From a checkpoint of a small CTC audio transcriber: trained on short read English sentences (LibriTTS-R).
Rows from block 2, named by matrix and row number. Rows with one number belong to one neuron. Each number is 128 + 32 x the weight over the matrix's rms, rounded and kept within 0 to 255. All counts start at 0.
# fc1: first MLP up (model.blocks.2.ff1.fc1.weight, 768x192), inputs 0-191
# fc2: first MLP down (model.blocks.2.ff1.fc2.weight, 192x768, transposed), outputs 0-191
fc1.241 [152 201 167 146 134  95  99 123  93 196  97 172 154 129 154 146 138 123 158 149  96 130 117 120  72  99 131 155 150 106 166  78 100 140  80 175  88 106 149 140 137 144 112 115 113 155 130 140  80 152 137  73 136 102 112 157 236 123  79 106 166  83 134 117 147 142  96 161 127 127  92 130 153 116  95 132 100 173  76 133 113 137 146 127 138 106 154 122  98  85  51 124 108 130  81 119 133 123 132  72 121 140  93 189 116 147  82 139  94 104  76 104 155 133 161 161 143 170 109 104 115 128 138 107 110 103 134  92 150 110 218 124 174 125 114 127  86 109 113  92 128 151 153  62 179 109 133 190 163  87 175 207  80 213 117 108 145 182 149 148 154 148  70 206  92 116 134 114 142 107 142 180  94 104 150  86  86  76 164 150 118 152 148 101 150 189 111 106 127  85  91 147]
fc2.241 [ 74 107  74  60 148 150 141 167 167 161 124 120 131 129  98 135 112 116 155  61 189 131 125  94 138  91  94 167 105 156 146 167  77 141 145 140 142 128 110 110 126 117 174 114  69 107  88 134 153 139  59 131 111 140 175 117  73  81 143 141 107 115 125 128 122 132 176 131 123 157 115 172  28 156 185 148 109 127 125 101  99 119  94  96 118 106 143 146 110 197 164 143 112 178  96 129 152 153 147 173 130 108 136 137 140  99 123 145  96 163 140  97 149 146  82 164 133  43 149 176 135 101 144 119 149 120 113 107 103 139 100 114  74 141 166 103 167 116 203 159 150 118 121 115  99  93 156 138  89 185 109  84 145 108 102 102 116 126  89  74 111 128 158  82 149  94 105 101  84 161 113 101 142 152 156 146 163  90 136 121 173 108 155 135 107  72  98 128 183 147 165 123]
fc1.242 [143 127 131  92 150 143 118 152 181 103 126 105 164 121 141 173 141 131 130 133  98 145 136 158 109 115 125 144 111 129 138 140  96 136 137 137 112 105 140 137  60 148 150 101  99 104 141 142 128 127 162 115  44 130 114 152 141  48  94  95 159  97 181  48 152 151 129 128  92 194  90 121 168  83  91 112 151 143 137 150 114 107 157 195 147 163 200 111 113 128 103 121 109  94 116 105 167 136 111 124  72 130 110 119  69  98 105 133  56 112  70  96  97 155 114 102 134 144 134 148 101 101 112 103 151 189  46 160 101 155 166 142  80 144  73 160 128 113 150 114  84 136 178 177  67 169 111  95  93 133 106  96  70 134  98  96  86 158 120 148  63 153 168 114 118  66 208  96 135 144 129 130 105 105 160 117 164 130 130 156 194 132 170 158 144 104 168 148 148 118 113 159]
fc2.242 [146 143 143 111 162  84 200 137  77 100 100 159 117 137 116 145  99 102  82 144 193 164 141 123  70 136 113 153 133 173 129 120 146 183 112 106 139 198 110 127 151 195 175 169 155 157 107 110 173 129  66 120 159 175  90  89 192 133 111 171  79  88 112 147 146 121 186 182 155 124 145 109  69 203 125 113 147 132  97 121 133  51 211  66 139 112  45 121 110 119 109 108 182 163 110 113  76 106 153 131 106 114 166 107 149 101 120  25 157 186 140  82 125 171 106  83 176 122 107  88 110 127 116 217 162 111 131 167 149  93 175 114 130 127 137  86 164 133  98 152 143 112 106 118  96 136 136 138 111 126 159 130 198 104  78 104 158 126  85 153 135  86 131 138  87  95 140 109 158 123 120 126 129 160 144 174  91 120 158  68 105 113  59 159 144  30 149  57 129 154 130 122]
fc1.243 [120  97 117 132 103 111  79 158 136 156  56 132 150  59 111 133 139 140 158 161 122 209 132  86 163 122  87  99 170 104 150 150  93 106  65 146 182 168  88 144 155 138 102 138  91 167 165  90 173 141 149 147 155 158 184  95 131 145 102 113  96 199 165 122 131 108  62 161 106 147 144  94 141 113 129 107 163 131 103 159 103 110 117 115 126 127 113  96 147  93 139 141 141 106 118 107 131 131 119  75 124 111 147 111 114 155 114 133  97  97 101 151  41 172 128 147 113  89 151 168 138  97 140 103 130 147 175 122 180 114 136 160 147 134 139 129 104 125 139 155 106 109 112 126 128  74  66 133 101 108 131 153  93 116 111 155  62 161 100 139 161 161 160 135 157 154 102 155 117 137 125 133  76 128 108 131 164 138 120 118 130 127 110 151 135 153 163 102 135  90 126 136]
fc2.243 [149 109  75 133 173 153 104 117 171  97 132 120 115 150 166 135 183 170 143 127 174 134 130 120 139  98 119 109 104 188 139 154 143 132 110  97 124 157 167 143 206 144 124 148  91 148 156 147 126 168  94  80 127 170 119 145  99 153 127 154 186 104 132 119 126 103 163 129 183 123  91 139  74 152 108 128 146  81 147 151 161 138 170  92 155  88  90 110 170 133 147 118  95 131  66 124 116  86 152 152 134 111  92 153 135 151 168 116 134  87 133 146 179 103 133 110  96  95 124 102 162 143 152 114  96  97 107 135 119 152  70 159 114 108 148 106  91 123 154 100 134 108 132 110  79  88 154  98 117 163 111 150 150 132  86 137 159 141 167  81 138  95 112 109 113 113  47 131 100 138  87 133 117 142  83 166 130 103 129 136 112 126 184 139 177 130 107 113 164 156 139 151]
fc1.244 [118 110 197 118 143 114 122 120 121 113 107 133 127 102 175  96 134 113 144  84 165 107 147 124 108 134 119  85 112 108 123 125 106  79  77 112  22 105 151 203  75 152 134 137 127 163 143 146 129 163 120 125 131 135 137 148 148 141 163 147 110 100 118 161 110 195 136 191 124 150 103  81 118  97 136 151 194 131 198  98 175 146  88 118 151 144 131 130 104 127  98 107  65 116  90 154  89 125 127 123 110 123  84 134 127 139  92 129  75 137 180  92 151  92  93 136 177 138 143 138 111 133 156 126 152 175  66 119 113 188  99 146 132 115 129 130 108 143 128 111 118 134 150 116 104 116 158 103 124 147 132 112 128  95 123 149 127 134 152 138 110 114 109 141 118 129 146 138 142  94  91 113 122 110 176 124 164 122 139  88 114  73  90 109 122  95 135 196 144 154 128 151]
fc2.244 [151 132  96 117 109 165 125 112 123 114 113 110 185  99 147 125  97 155  80 170 123  91 124 104 168 149 162 101 192 108  86 176 113 119 166 135 164  87 102  72 155 100 163 183 142 152 115  51 108 157 122 154 156 118  89 114 124 163  59 115 138 156 193 122 107  89 136 109 124  64 111 154 112 110 127 117 125 127  82 176 113 119 160 103 158 147 108 110 184 104 112  94  99 137 131 139 135 128 165 129 159 109 152 126  78  91  96 154 151 166 107  88 117 142 191 137 101 111  90  77 141  97  95 100 146  81 121 172  76  93  90  80 162 109 135 124 180 156 136 155 154 119  99 150 112 135 147 142 144  84 128 122  52 228 141 139  85 138 101  85 137  69  98 141 113 105 129 134 112 167 154 126 172 120  64 186 141 139 144 137 134 116 107  98  96 115 111 101 131 125 160  75]
fc1.245 [120  69 120 174 142  35 168 133 131  72 136  47  96  63 150 199  76 128 173 149 107 141 148 139 120 228 115 133 165 124 149 153  88 133 186 139  98  92  87 134 134  91 139 152  78  85  75 155 101 140 129 143 131 136 125 118  50 158 149 128 159 106 146  30 130 148 124 183 185 137 146 147  63 122  84 145 100 167 113 127 107 126 132  78 140 102  99 187 127 108 169 120 136 111 149 114  91 136 105 102 141 117 163 140 107 106 139 133 151  74 101  71 182 199 110 103 109  98  67 114 185 124 132 129 121 127 114  90 101 150 127 216 117 163  98  82  70 123 189 175  88 135 138 126 175 177 166 180 150 153 114 158 179 144  88 129 180 140 158  99 132 130 144  66 152 147  22 145 137 169 189 178 107  57 142 160 162 104 147 117 100 116  79 127 162  94 153 172  61 115 137 121]
fc2.245 [132 191 135 173 165 146  83 136 165 140 109 161 183 121  96 105 153  90 135 109 162  89 107 144  89  93  95  92  39 111  94 193 118 204 110  99 147 162 193 154 135 125 138 117 112  79 166 152  84 126 112 131 143  73 130 107 125  85 138 119  86 167 165 170 141 221 113 176  90 126 110  86 118  83  85 144 158 130 143 114 119 127 113  71 133 163  95 140 114 140 145 115 139  93  83 131 124  32 151 107 118  90 128  61 185 135 154 144 157 175 120 171 200 202  94 104 116 117  74 136 167 139 162 120 165 185 107 161 171  24 138 146  80  53 245 144 136 118 118  97 133 141 171 116  91 114 136 107 108 126 126 152 108 111 121 215 156 109 103 143 119 105 172 157 107 136 209 119 152 104  96 126 141  96 126 132 208 126 121  94  62 148 119 132 102 100  82 131 203 112 155 163]
fc1.246 [129  98 167 136 106 147 158 168 117  62 180 121 125 156  90 142 175  61 123 146 135 103 102  89 141 118 119  36 145  83 107  90 110 101 154 131  80  61 141 102 151 153 140 170 171 146 155 106 144 108 129  84 222  87  94 101 128 171 105 160 112 111  76 143 184 155  69  90 112 153 164 148 134 145 123 134 131 164 143 150 161 130 104 107 151 147 136 135  96 130 150 131 132 147 104 105 152 100 106 136 109 145 160 113 119  74 117 105 153  97 155  92 134 127 184  85 136 127 154 160 159  94 121 161  99 124  99  97 125 111 183 153  78 130 127  77 169 179 141 135 106 141  99 127 108 120 119  89 116 150  85 113 124 148 115 119 144 170 134  83 126 174  79 203 113 161 121 187 129 146 128 175  98 119 138 138 134 180 168 115 192 165 117 102 172 123 132 119 164 117  95 146]
fc2.246 [116 134 123 138 198 147 128  95 156 171 135 183 149  88 112 137 155 138 153  81 145 109 155 150 119 105 131 148 116  41 130   0 152 136  70 102 141 109 229 154 172 140 121 115 163 152 155 135 135 135 188 116 110 101 120 129 163 105  96 143 119 115 105  63 179  98 202  38 135 115 160 156 160 127 149 167 161 166 153 105 170 138 135 117 161  90 149 163 171 103 161 134 168  65 142 204 156  78 105 160 138 105 143 151 141 118 131 158 215 133 121 191 125 122  96 160  88 112 159  85 125 148 107 183 127  98  71 185 121 137 133 131 133 153 109 140  90  99 120 105 170 122 129 145  56  92 161  55  95 132 138 175 153 193 134 123 107 121  78 195  74 158 179 138 185  81 117  72  78 161  58 112 119 123 138 111 151 166 144 118 113  92 158 134 135 167 165 159 120 112  83 127]
fc1.247 [113 100 147  81 128 114 122 133 119 110  77 143 145 129 135 145  89 146 147 117 155 136 173 103  80 159 147 144 205 100  69 166 128 137  44  92 127 103 126 119 144 153 148  72  67 106 222 140 171 137  87 150 138 159 146 139 105 127 180 125 170 107 113 127 117 163 124 148  69 123 160 101 128 101 134 158  91 124  72 185 127 142  89 111 118  64 131 168 120 181 117 157 186 138 151 135  92 138 107 101  63 180 137 110 123 157  80 133 147 119  95 137 172 139 174 140 173 164  72 156 149 121 119 139 124 174 115 101  84 148 114 138 150 109  62  82 140  96  97 141 133 135 141 147 119 137 111 121 117  82 112 103 128  77 155 131 154 126 172 113 101  92 141 172 138  73 119 111  87  98 119 116  98  73 130 147  58 122 165 111  91 125  32  82 132 160 129 183 115  73 104 145]
fc2.247 [ 87 159 149  94 100  85 148  43 140 152 178  45 100 127 135 129 145 107 151 138 133  90 174 129 131  86 132 112  85 175 136 117 182  82 126  94  97 129 126 164 144  90 143 121 171 140 116 150 155 153 190 114 144  60 180 101 127 141 126 127 141 162 169 147 141 103  62 121 130 125 163 166 155 121 118 170 139 115 122 132 102 154 148 109 191 127 184 151 121 191 137 126 120  89  94 180 197 121 146 154 132 106 119 113 130 146 154  66 140  89 145 167  42 113 127  86  81 162 118  60 125 148 117 104  81 122 116 161 139 148 135  94  97 113 121  87 106 151 188 122 138 117 111 119  99 144 154 139 130 173  69 138 145 132 160  82 127 136 157 120 109  97 144  92 137 153  57 141 102 150 155 129 137 126 121 132 144 162  86 150 152 185 179 140  98 154 117 116  92 141 163 138]
fc1.248 [101 107 166 120 123 156  91  84 143  86  94 160 150 164  93 121 134 160  85 164  98 109 128 124  84 177  64  96 145  93  71 122 160  87 148 143  93 115 130 223 125 129 131 162 137 104 156 127 125 117 114 154 104  82 175 163 141 143 132 127 208 129 158 102 119 191  95  78 142 109 177 130 107 179 100 133 125 130  97  99 106 191 126 174 139 129 160  71 120 158 103 121 128 160 148 117 159 126 120 114  94 151 117 134 123 193 109 116 162  84 124 115  50  97 198 144 128 140 119  83 198 158  95 145 113  77  94 139 115  90 155 187 181 132 159 135 119 140 122  82  66 139 101 137 155 195 149 112 147 125  95 179 116 129 175 106 134 126 145 125  96 113 160 157  66  97 102 137 104 119 173 153  92 137 166 122 102 145 121 148 136  92  76 122  97 121 116 103 120  90  98 183]
fc2.248 [158 132 115 141 113  98  70 116  88 134 145  77 130 122 157 143 111 113  90 104 158 115 171 108 134 110  74 171 103 138 159 175  95 157 133 170 124 105  49 112 122 104 169 130 100 106  88 159 172 126 108 111 158 127 147 163  72 109 105  85  89 157 119 174 136 144 180 115  71 102 125  72 106 125 115 162 121 128 168 168 127  96 131  73 137  99 213 174 123 150 115 131  73 145  99 142 127 116 149 137 130 135  95 129  87 114 143  83 116 140 103 128 141 155 147 132 122 133 182 144 120 131 181 131 127 128 165 131 137 127 146 136  94 155 161 135 152 185 122 128  84  99 119 126  97  88 104 157 133 135 158 160 156 164 169  77 102  98  84 186 132 101 131  99 123 132 135 139 124 130  97  90 182 123 143 122 179 113  34 119  91 170 132 174 137 152 167 106 160 134 124 118]
fc1.249 [124 120  74 141  86 109 131  98  65 129 140 119  99 105 145 151 159  68 142 125 164 127 124 151 143 105 107  94 113  60 126 120  72 136 167 144  98 142  64 156 157 137 137 117 167  54  86 164 141 149 117 133 162 101 163  91 111 160 144  88 210 104 147   9 137 153 200 181 176 111 134 128 123 104 135  98 101  99 158 122 134 139 107 131 164 124  88 142  56 167 121 144 138 146  98 134 105 108  90 102 114 161 155 169  82 121 139 138 122 107 122  71 196 139  97 125 141 118  87 102  96  70 171 163 103 139 145 152 103  96 152 168 132 129 131 114  94 153  89 168 125 173  84  98 110  82 139  95 126 105 135 111 141 165 145 124 100 109 111 131 100 103 159 178 213 105 104 150 138 107 103 119  81 107 109 136 165 145  70 122  86 136  98 108 154 107 140 151 145 150  90 134]
fc2.249 [108 108 124  53 128 159 163 146  85 133 178  90 127 139 142  92 146 109 138 129 153 108 152 138 127 110  72 167  83 160  95 149 206 107  99 145 125 183 114 125 126  82 114 122  97 170  92 142 134  94 132 131  56  92 126 177 100 137  89 123 150 141 180 155 110  93  94  89 159 160 122 130 137 131  90 121 136 151 132 107 133 115 137 130 128  90 135  67 144 138 162 142 111  66 133  82 110 148 162  42  98  77 187 105 147 133 119 146 122 165 160 147 133 113  83 137 106  73 180 161 146 166 179 108 108  93 135 112 104 120 141 134  65 167 135 136 117 118 172 121 154 188 118 132  57 113  42 117  84 141 148 140  68 142 149 120 169 124 155  57 160 105 125 102 146 163 175 131 113 133 145 104 111  88 107  84 134 135 125 118 139 151 177 138  72 131  90 103 147 151 103 101]
fc1.250 [164 116 105 138  78 151 144 135  90 134 183  73 170 103 166 156  80 158 144 112  82 119  84 133 179 168 133  77 119 151  77 151 178 119 176 119 144 182 216 149  91 145 147 120  52 133 124 123 181  88 144 155 137  78  91 149 152  91 118 140 141 143  92 131  80 103 166 151 124 154 162 166 179 131  84 112 172  52 138 144 134  80 184 180 141  93 131 194 142  84 201 125 120 161 175 145 150 111 159 135  87 116 132  82 147 107 184 153 124 104 207  82  81 116 168 205  58 161 159  82 100 122 180 176 109 121 101 169 105 144 136 121 109 141 190 117  93  60 130 188 101 121 175 181 164  70  82 163 105  74 106 105  98 102 181 162 101 111 150 155 149  96 142 135 156 179  74  63  86 145 173 130 136 100 134 143 141 112 144 148 167 123 131  99 109 106 120 110 122 104 103  89]
fc2.250 [141  95 164 143 190  94 167 174 169  85  74 158 102 114 146 171 142 104 131 110 123 123 178 165  36 107 111 134 123  99 153 154 132 132 136 152 137 118 110 135 113 136 117 146 122 102 167 201 182 146 133 147 160 153 175 142  80 100  97 118 130 138  87  71  52 139 138 105 157 162 110  59  92 146  34 173 106 117 171 125 142 107 139 152 134 110 164  64 109 128 131 104 100 111  98  45  90 159 135  77 180 101 173 166 140 146 100 105  75 136  72 115 117 174 128 124  98 161 134 180 118 106 106  96  86 159 154 137 195 171 111 123  97 191 114 105 121 117  92  66 180  62 152 140 161 147 103  79 131 121 114 199 113 172  92  67 178 144  43 102 114 133  95 131 131 141 184 120  97 113 141  96 153 139 129 116 162 122 125 126 134 157 147 139  79  98 161 172 103 116 134 118]
fc1.251 [206 108 162  46 137 103 104 141 129 162 136 131 102  58 159 165 153  91 106 171 176 192 142 181 171 134 125 132 151  63 195  91 123 124 107 162 113 207 112 149 111  76 108 157 116 122 138  89  97 101 148  77  87 127 118  60 168 127 149 112 140 110 113 113  98  43  75 132  76 169 118 136 154 118  83 133 138 135 112 114 134 103  83 160 136 138 129  99 155 147 124 156  89 121 139 118 147 141 167 189 126 150 162 122 123 134 164 129 145 120 120  77 108 115 202 104 111 186 137 138 126 119 163 155 136 139 143 158  89  14 138 112 135 106 174 117 115 180  92 129 188 129 173 124 153 115 165  93 101 138 110  55  97 102 119 196 106 114 140 139 139 172 111  89 164 117 165  97 188 169  72 127 169 148  96 147  91 134 184 181 128 186 105  93 142 128 107 112 111 110 134 123]
fc2.251 [151 136 169  67 140 164 137 127 119 124  88 125 150  91 159  62  69 142 106 104 122 141 117  85 153 180  89 170 133 129 109 148 114 167 109 116 114  62 197 153 143 150 168  75 102  87 171 143 143 108 123 130 148 111 123 167 129  96 157  94 175 137 171 126 193 146 111  89 130  76 104 115 158 134 174  43 103 158 198 100  94 153  81 160 159 138  83 106 155 108  85  97 134 127  98 160 134  99  98 178 102 117 166 147 131  96  72 124 103 104 189 167 121 110 162 167 142 147 139 135 108 155 136 136 150 121 191 170 162 124 157 119 174 119  94 116 140 154 178 145 152 145 107 141 133  61 123  83 107 147 157 165 144 171 104  86 147  86 148 205 148 141 166 137 117 117 149 152 158 124 201 133 158 153 131 157 226 125 133 158  86 156 138  92 157 127 118 150 149 141 126 153]
fc1.252 [158  87 146 105 155 112 110 145  92 142 140 159 119 135 118 134  97  82 123 161 126  69 118 145  89 169  85 131  88  79 156 125  92 219 159 154 149 157  80 191  82  97 169 118 120 125 175  89 144 142 127  94 141  91  97 104 109 139 151 104  77 106 193 174 133  92  89 136 162 137 158  97 114 238 136 162  82  68 108 107 133 105 143  97 138 183 111 135 154 103 139  90 135 151 127  97 161 124 113 147 104 126 109  48 170 105 190 156 220 125 106 102  95  41 129  79 134 141  74 109 140 152 149 122 148 142 166 142 133 130 151 157 115 130 126  86 132 188 151 156 128 130 141  92  83 102  81  67 181 158 129 179  99 151 118 163  73 157 168 124 131 113 124 126 129  97 183 105 119 116 128 173 179 112 151  90 104 122 106 129 102 106 157 155 140 185 119 138 111 118 113  79]
fc2.252 [123 137 151 204 163 115 172 106 145 197 148 153 154  60 123 152 116 165 128 147  71 129 174 150  80  99 146 106 192  91  79  89 108 138 201  88  83 128 138 203 128 131 151 174 150  94 105 134 124  99 155 122 140 169 127  74 106 132 105 124 121 111 178  95 135 133 145  76  75 100 142 152 115 101 148 141 125  84 123  59 140 103 125 166 141 124 127 166 151 103 139 107 111  96 150 139 116 154 108 175 173 137 107 138 130 199 138 140  40 158 120 114 132 172 179 121 184 120 144  71  92  73 131 125 119 120 131 138 121  95 140 132 150  74 141 164 189 121 156 126 135 109 116 120 168 117  95 159 153  91  79 173 112 130 186 161 157 118  92 102 135 156 135 165 112 147 116 125 131 211 131 107 151  73 102 126 120 107 168 175 136 177 158  85 136 116 150 100 119 104 133 129]
fc1.253 [159 155 118 155 133 175 142  76 119 104 118 131 154 118 161  96  94 171 115 152  52 180 121 130 127 164  92 141 108 126 150 115 137 144 118 172 127 110 141 123 143  85 123 177 171 164 111 156 144 144 133 170  85 112 133 159 134 138  87 129 121 104 114  91 109 130 124  99 115 152 102  87 108 148 109  83 105  93 157 164 168 123 139 131 176 109  70 120 163 150  78 125 139 123 114 178 151 186 136  98 111  94 131 162  93 108 152 124  85 114 131 158 138 156 157 160 130 104  90 190 109 111  79  97 153 163 157 103 137 133 100 149  91 138 134 136 110  98  95 124  85 149 122 155 143 106 146 124 130 119 138 115 144  94 164 126 146  63 159  96  95 137 132  52 129 165 114 114 153 127 110 181 127 135 141 185  98 138 142 138 141 148 124 125 134 159 102 115 173 161 112  92]
fc2.253 [122 117  93 108 147 117  88  83 113 131  88 181 117 156 126 137 109 186 144 136 200 111 120 134  95 119 129 156 158 117 169 134  30 130 161  97 118  98 178 182 138 126 114  86 145  95 153 130 147 153  52 100 112 150 126  98 117 127 153 107 146  90 118 160  79  83 141 162 147 119 111 115  85  91  98 116 164 170 151 144 125 141  68  87 120 152 204  95 204  98 126 103 122 101 155 142 148 135 136 163  87 126 151 142 113 149 125 105 118 168 174 167  85 107 114 137 171 159  87 123  98 105 120 180 156 127 102  98 172  95  98 102 113 103 129 163 152 126  86 135 143 133 138 122 132 176 101 147 160 156  88 154 169 129 100 143 106  93 126 135 117 117 108 223 118 171 158 166 111  96 138 153 114  99 130 140 122 104 122 140 111 100 168  81 150 171 146 120  78 135 124 116]
fc1.254 [120 109 134 110  96 234  87  98 155 117 158 116  76 135 130  65 122 132 130 162 146 151 189 197 174 208 109 157 108  87  96 158 176 154 109 104 126 141 168 171 103 123 151 128 159 137 151  93 207  90 132 102 115 192 148 139 142 153 102 100 101 102 169 124 143 179  86  76 178 115 121 141 110  90 170 134 138 133 166 150 144 190 101 191 149  93 112 181 100 169 194  98 110 177 140 126  74 165 204 136 136 165 125 148  92 160  89 196  76 149  70 108 217 135 156 174  97 100 117 133 129 148 110 138 124 132 142 122 139  88 106 171  78 104 113 136 132  83 141 142  88 136  76 151 178 128  86 126  57 113 102 131  87 127 173 136  81 116  99 120 187 123 165  85 119 155 133 117 161 109 101 141 150  72 115 155 112 129  84 158  70 151 153 172 159 161  94  79  39 163 158 122]
fc2.254 [139 177 156  94 103 140  64 116 159  88  82 109 148 163  97 115 129 100 107 105  92 100 159 122 160 139 126  87 102 125 173 130 102 156 160  72 162 115 113 158 111 119 137 163  77 164 178 156  87 125 114 150 150 139 178 134 137  88 126 141 108  98  73  81 141 164 155 145  80 187  42  27 185  70 150 122 187 101 152 104 169 138 101 105 125 175 166 108 128 101 110 123 148 103 212 135 139 162 100 170 129 150 124 162 100 106 102 131 119 110 178 126 128 178 168 123 114 152 156 118 152 102 116 133 140 133 165 195 104 131  77 174 136 181 104 132 112 175  77 181 188 189 102 163 102  74 135 124 111  73 118  52 174  97 135 156 135 103 114 111 185  99 149 135 130 112 120 123 135 131  87 102 113 165 136 177 125  72 135 187 165 176 107 177 133 138 106 101  72 159 115 131]
fc1.255 [ 48 154 135 173 165  99 188 172  72 106 131 114 146  84 107 144 166 123  90 116 106 111 121 174 168  57 124 121 145 113 116 157 167 130 123 158 189  99  87 165 165 127 190 142 171 167 163 116 178 101 133 102 129 153 112  80  91 169 159 103 172 116 133 135 145 156 134 130 172 180  93 159  94  96 116 138  94 136 174 152 153 191 127 143 207 164  95  52 104 162 129 105  93 208 126 136 152 168 133  81 155 128 125 143 153 111 140 109 112 144 108 105  79 140 128 144  79  87  52 151 162 126 105  64  73 123  72 163 146 172 141 126 136 163 104 118 156 171 172 127 118  94 141 201 113 147 120 102 205  93 149 105 110 134  92 184 128 130 139 140 129 127 135  75 113 128 151 134 117 115  58  75  89 104 153 141  78 144 140 181  84 127 126 142 145 126  92 153 120 124 118 127]
fc2.255 [125 148 135  94 117 138 103 139  70 157 121 154 103 195 208 129 133 199 188 143  88 173 144  89 110 102  66 187 147  38 154  65 139 115  58 152 108 170 127 173 145 113 133  87 101 140 138 119  95  99  85  86 146 105 110 120 117 178 119 183 115 163 148 149 104 161 134  88 144 123 119  85 135 106 130 141  86 197 141  98 142  51  93 151 118  42 124 169 181 121 151 121 110 147 151 105 129  89 186  84 151 157 166 168 208 110 147 107 156 157 174 116 145 105 151 124 108  57 122 175 171 171 153 140 132  99  78  96 127 114 105 179 132 147 201  67  67 175 116 154 124 143 139 197 143 127 116 125  84 188  60 133  97 190 115 115 107 160 109  98 145 142  97 115 123  61 139 179 131 119 152  99 158  89  84 113 145  99  88 108 160 114 136  69 153 133 105 114 121 105  94 141]
fc1.256 [198 104 140 136 114 197 144 172 103  75  89 101  90 106 130 121 122 143 155 144 118 170 228 136 151 125 141 133  55 165 120 117 110 106 135 134 151 132 121  90 138 174 145 163 120 148  95 148 156 143 100  89 115  95 129 148  97 177 147  97 127 144 101  57 149  94 179 114 184 128  80  81 104 124  99 159 113 137 122  77 170 128 133 128 109 154 147  96  58 151 127  91 150  93 138 104 103 150 117 119 130 156  98  91 102 110 160  63  85 108 114 188  55  78 117  98 170  98 100 160 167  48  78 121 116  99  81  88 117 184 193 177  98  93 169  94 142 129 150 123 142  83 138 139  90 140 153  89 123 150 139 174 106  93 162 163 124 106 100  79 155 104 181 140 192 114 166 163 149 151 106 103 134 121 166 107 123  85  76 177  69 113 124 140 154 144 121 143 140  99 149 174]
fc2.256 [136 103 118 118 177 103 104  77 189 129 188 160 107 163 140  85 157 104 171  89 115 136  62  99 164 188 147 115 131 101 147 143 131 140 149 103 116 110 139 105 110 127 149 141 148 117 110 159  92 100 171 103  94 146 109 127 105 137  89 130 112 131 126 109 133 115 102  97  50 203 110 173 114  99  95  94 154 117 130 174 132 170 106 144 132 120 104 138 148 130 118  83  75 123 179 134 116 154 111 160 169  93  93 178 168  78 142 128 171 120 102 172 137  96 105 120 106 124 166  58  92 121 125 131 117 107 156 142 157  69  94  99  78 185  77 167 137 111 148  96 173 105 105 112 147  82  98 127 141 153 143 150 158  85 135  82  96 127 146  92 119 127 147 118 148 152 226  87  97 146 109 146 104 102  68  84 131 110 158 146  90 106 122  58 208 108 179 141 141 160 133  94]
fc1.257 [130 162 103 114  67 129  83 184  93 113 154 187 146 177 174 118 137 133 118  94 132 106 216  91 118 129 102  96  84 125 142 141 132 213 108 109 158 112 119 132 127 155 121  92 170 115 126 100 183  51 125 144 153  97 124 158 129  75 131 145 133 145 118  94 132 104 167 100 142 157 193  91 122 170  88  87 147 138 133  62 133  94  93 203  76 142  98  87 162 148 122  99 142 148 127 104 107 132 130  93 103  99 180 108  91 142 139 113 122 113 128 130 134 139 160  79 131 116 106 154  69 142 117 173 111  73 167  76 149 157 157 118 116 119 103 122 162 137 157 131  83  99 111 125 146 158 144 103 185  99 173 117 123 154 140 161  87 140 123 105 191 154 151 101  96 105  66 109 108 109 126  95 161 162 106 150 138 179 103 142  81 130 106  69  80  34 114 120 146 194  98 117]
fc2.257 [ 75 100 141 141  89 151 106 131 148 146 115  86 163  95 171  77 165 100 141 105 115 139 120 118 126 125 172 160 141 133 109 133 100 164  90 167 144 126 145 133 124  72 128 142 109 133 136 160  86 109 146 153 159 121 144 116 105  81  94 149 148 174  74 113 121 177  63 135 148 127 163 142  87 140 157 137 121 178 169 125  87 174  53  99 169 160  95 173 158 142 218  93 130 140 118 161  90  64  88 106  70 119 118 121 116 133 108  82 100 185  70 167  95 126 119 133 113 118 135 124  83 148 112  73 150 100 123 175 109 148  68 182 117 111 132 133  90 140 122  91 118 175 146 141  74 136 154 142 188 157 149 155 125 122 132 116 195 137 149 127  84 118 103 158 163 100 158 159  65 143 133 221 150  73  81  97 136 120  95 120 134 143  80 125 127 158 117 226  77  71 137 112]
fc1.258 [137 132 108  50 128 169  70 156 164  86 135 141  95 133 183 123 116 120 107 125  72 179  86  92 123 130 113 101 140  45 153 137  98 117 119  69 109 106 119 100 162 231 124  97 137 133  95 172 121 127 145 107 153  63 179  53 122 123 162  69 147 134 149  84 103 122 127 168 103  86 132  80 160 115 181 154 103  81  97 140 206 150 167 124 106 107  89  88 176 153  52 184 127  82 156 155  86 100 124 139 137 153 130 159 161 138 174 127 141 139  96 125 122 121 174 151 123 155 121  99 154 127 188 128 165 154 174  78 165 180 101 112 141 158 112  85 109 104 185 117 163 174 156 143 176  56 115 136  71 171  59  43 110  42 105 137 178  94 159 115 150 170 104 122 143 143 127 142 126 111 118 167  94  17 144 177 129 124 121 100 120 170  81  76  85 129 104 174 100 153 103 110]
fc2.258 [176 159  92 133 204 138  56 203 137 171 114 129 113 116 183 158 151 131 145 118 163 108 165 173 125  87  90 172  55 179 137 192 139 132 125 176  95  93 129 126 121  95 113  91 159 143 122 161  97 125  96 158  88 100 111 120 161 117 154  57 124 166 120 113 110 120  49  93 152 201 125 162  88 149  87 147 140 114 139 169  97 142 122 108 135 106 120 184 110  77 192 131 177 159 130 138 118 108  83 138 119 138 149 128 107 113  71  77 143 130 157  91 136 119 129 126 151 147 115 117 115  95 116 130 129  91 107 212  94 118 119 115 151 158 124 125 155 117 120 145 118 131 114 143 150 133 167 145 107  88  65 118 132  96 162  73 146  88  71 126 150 140 163 195  13  49 166 119  82 139 186 136 113 148  67  73  95 148 146 185  77  94 102 151  85 175 180 163 120  89 174 151]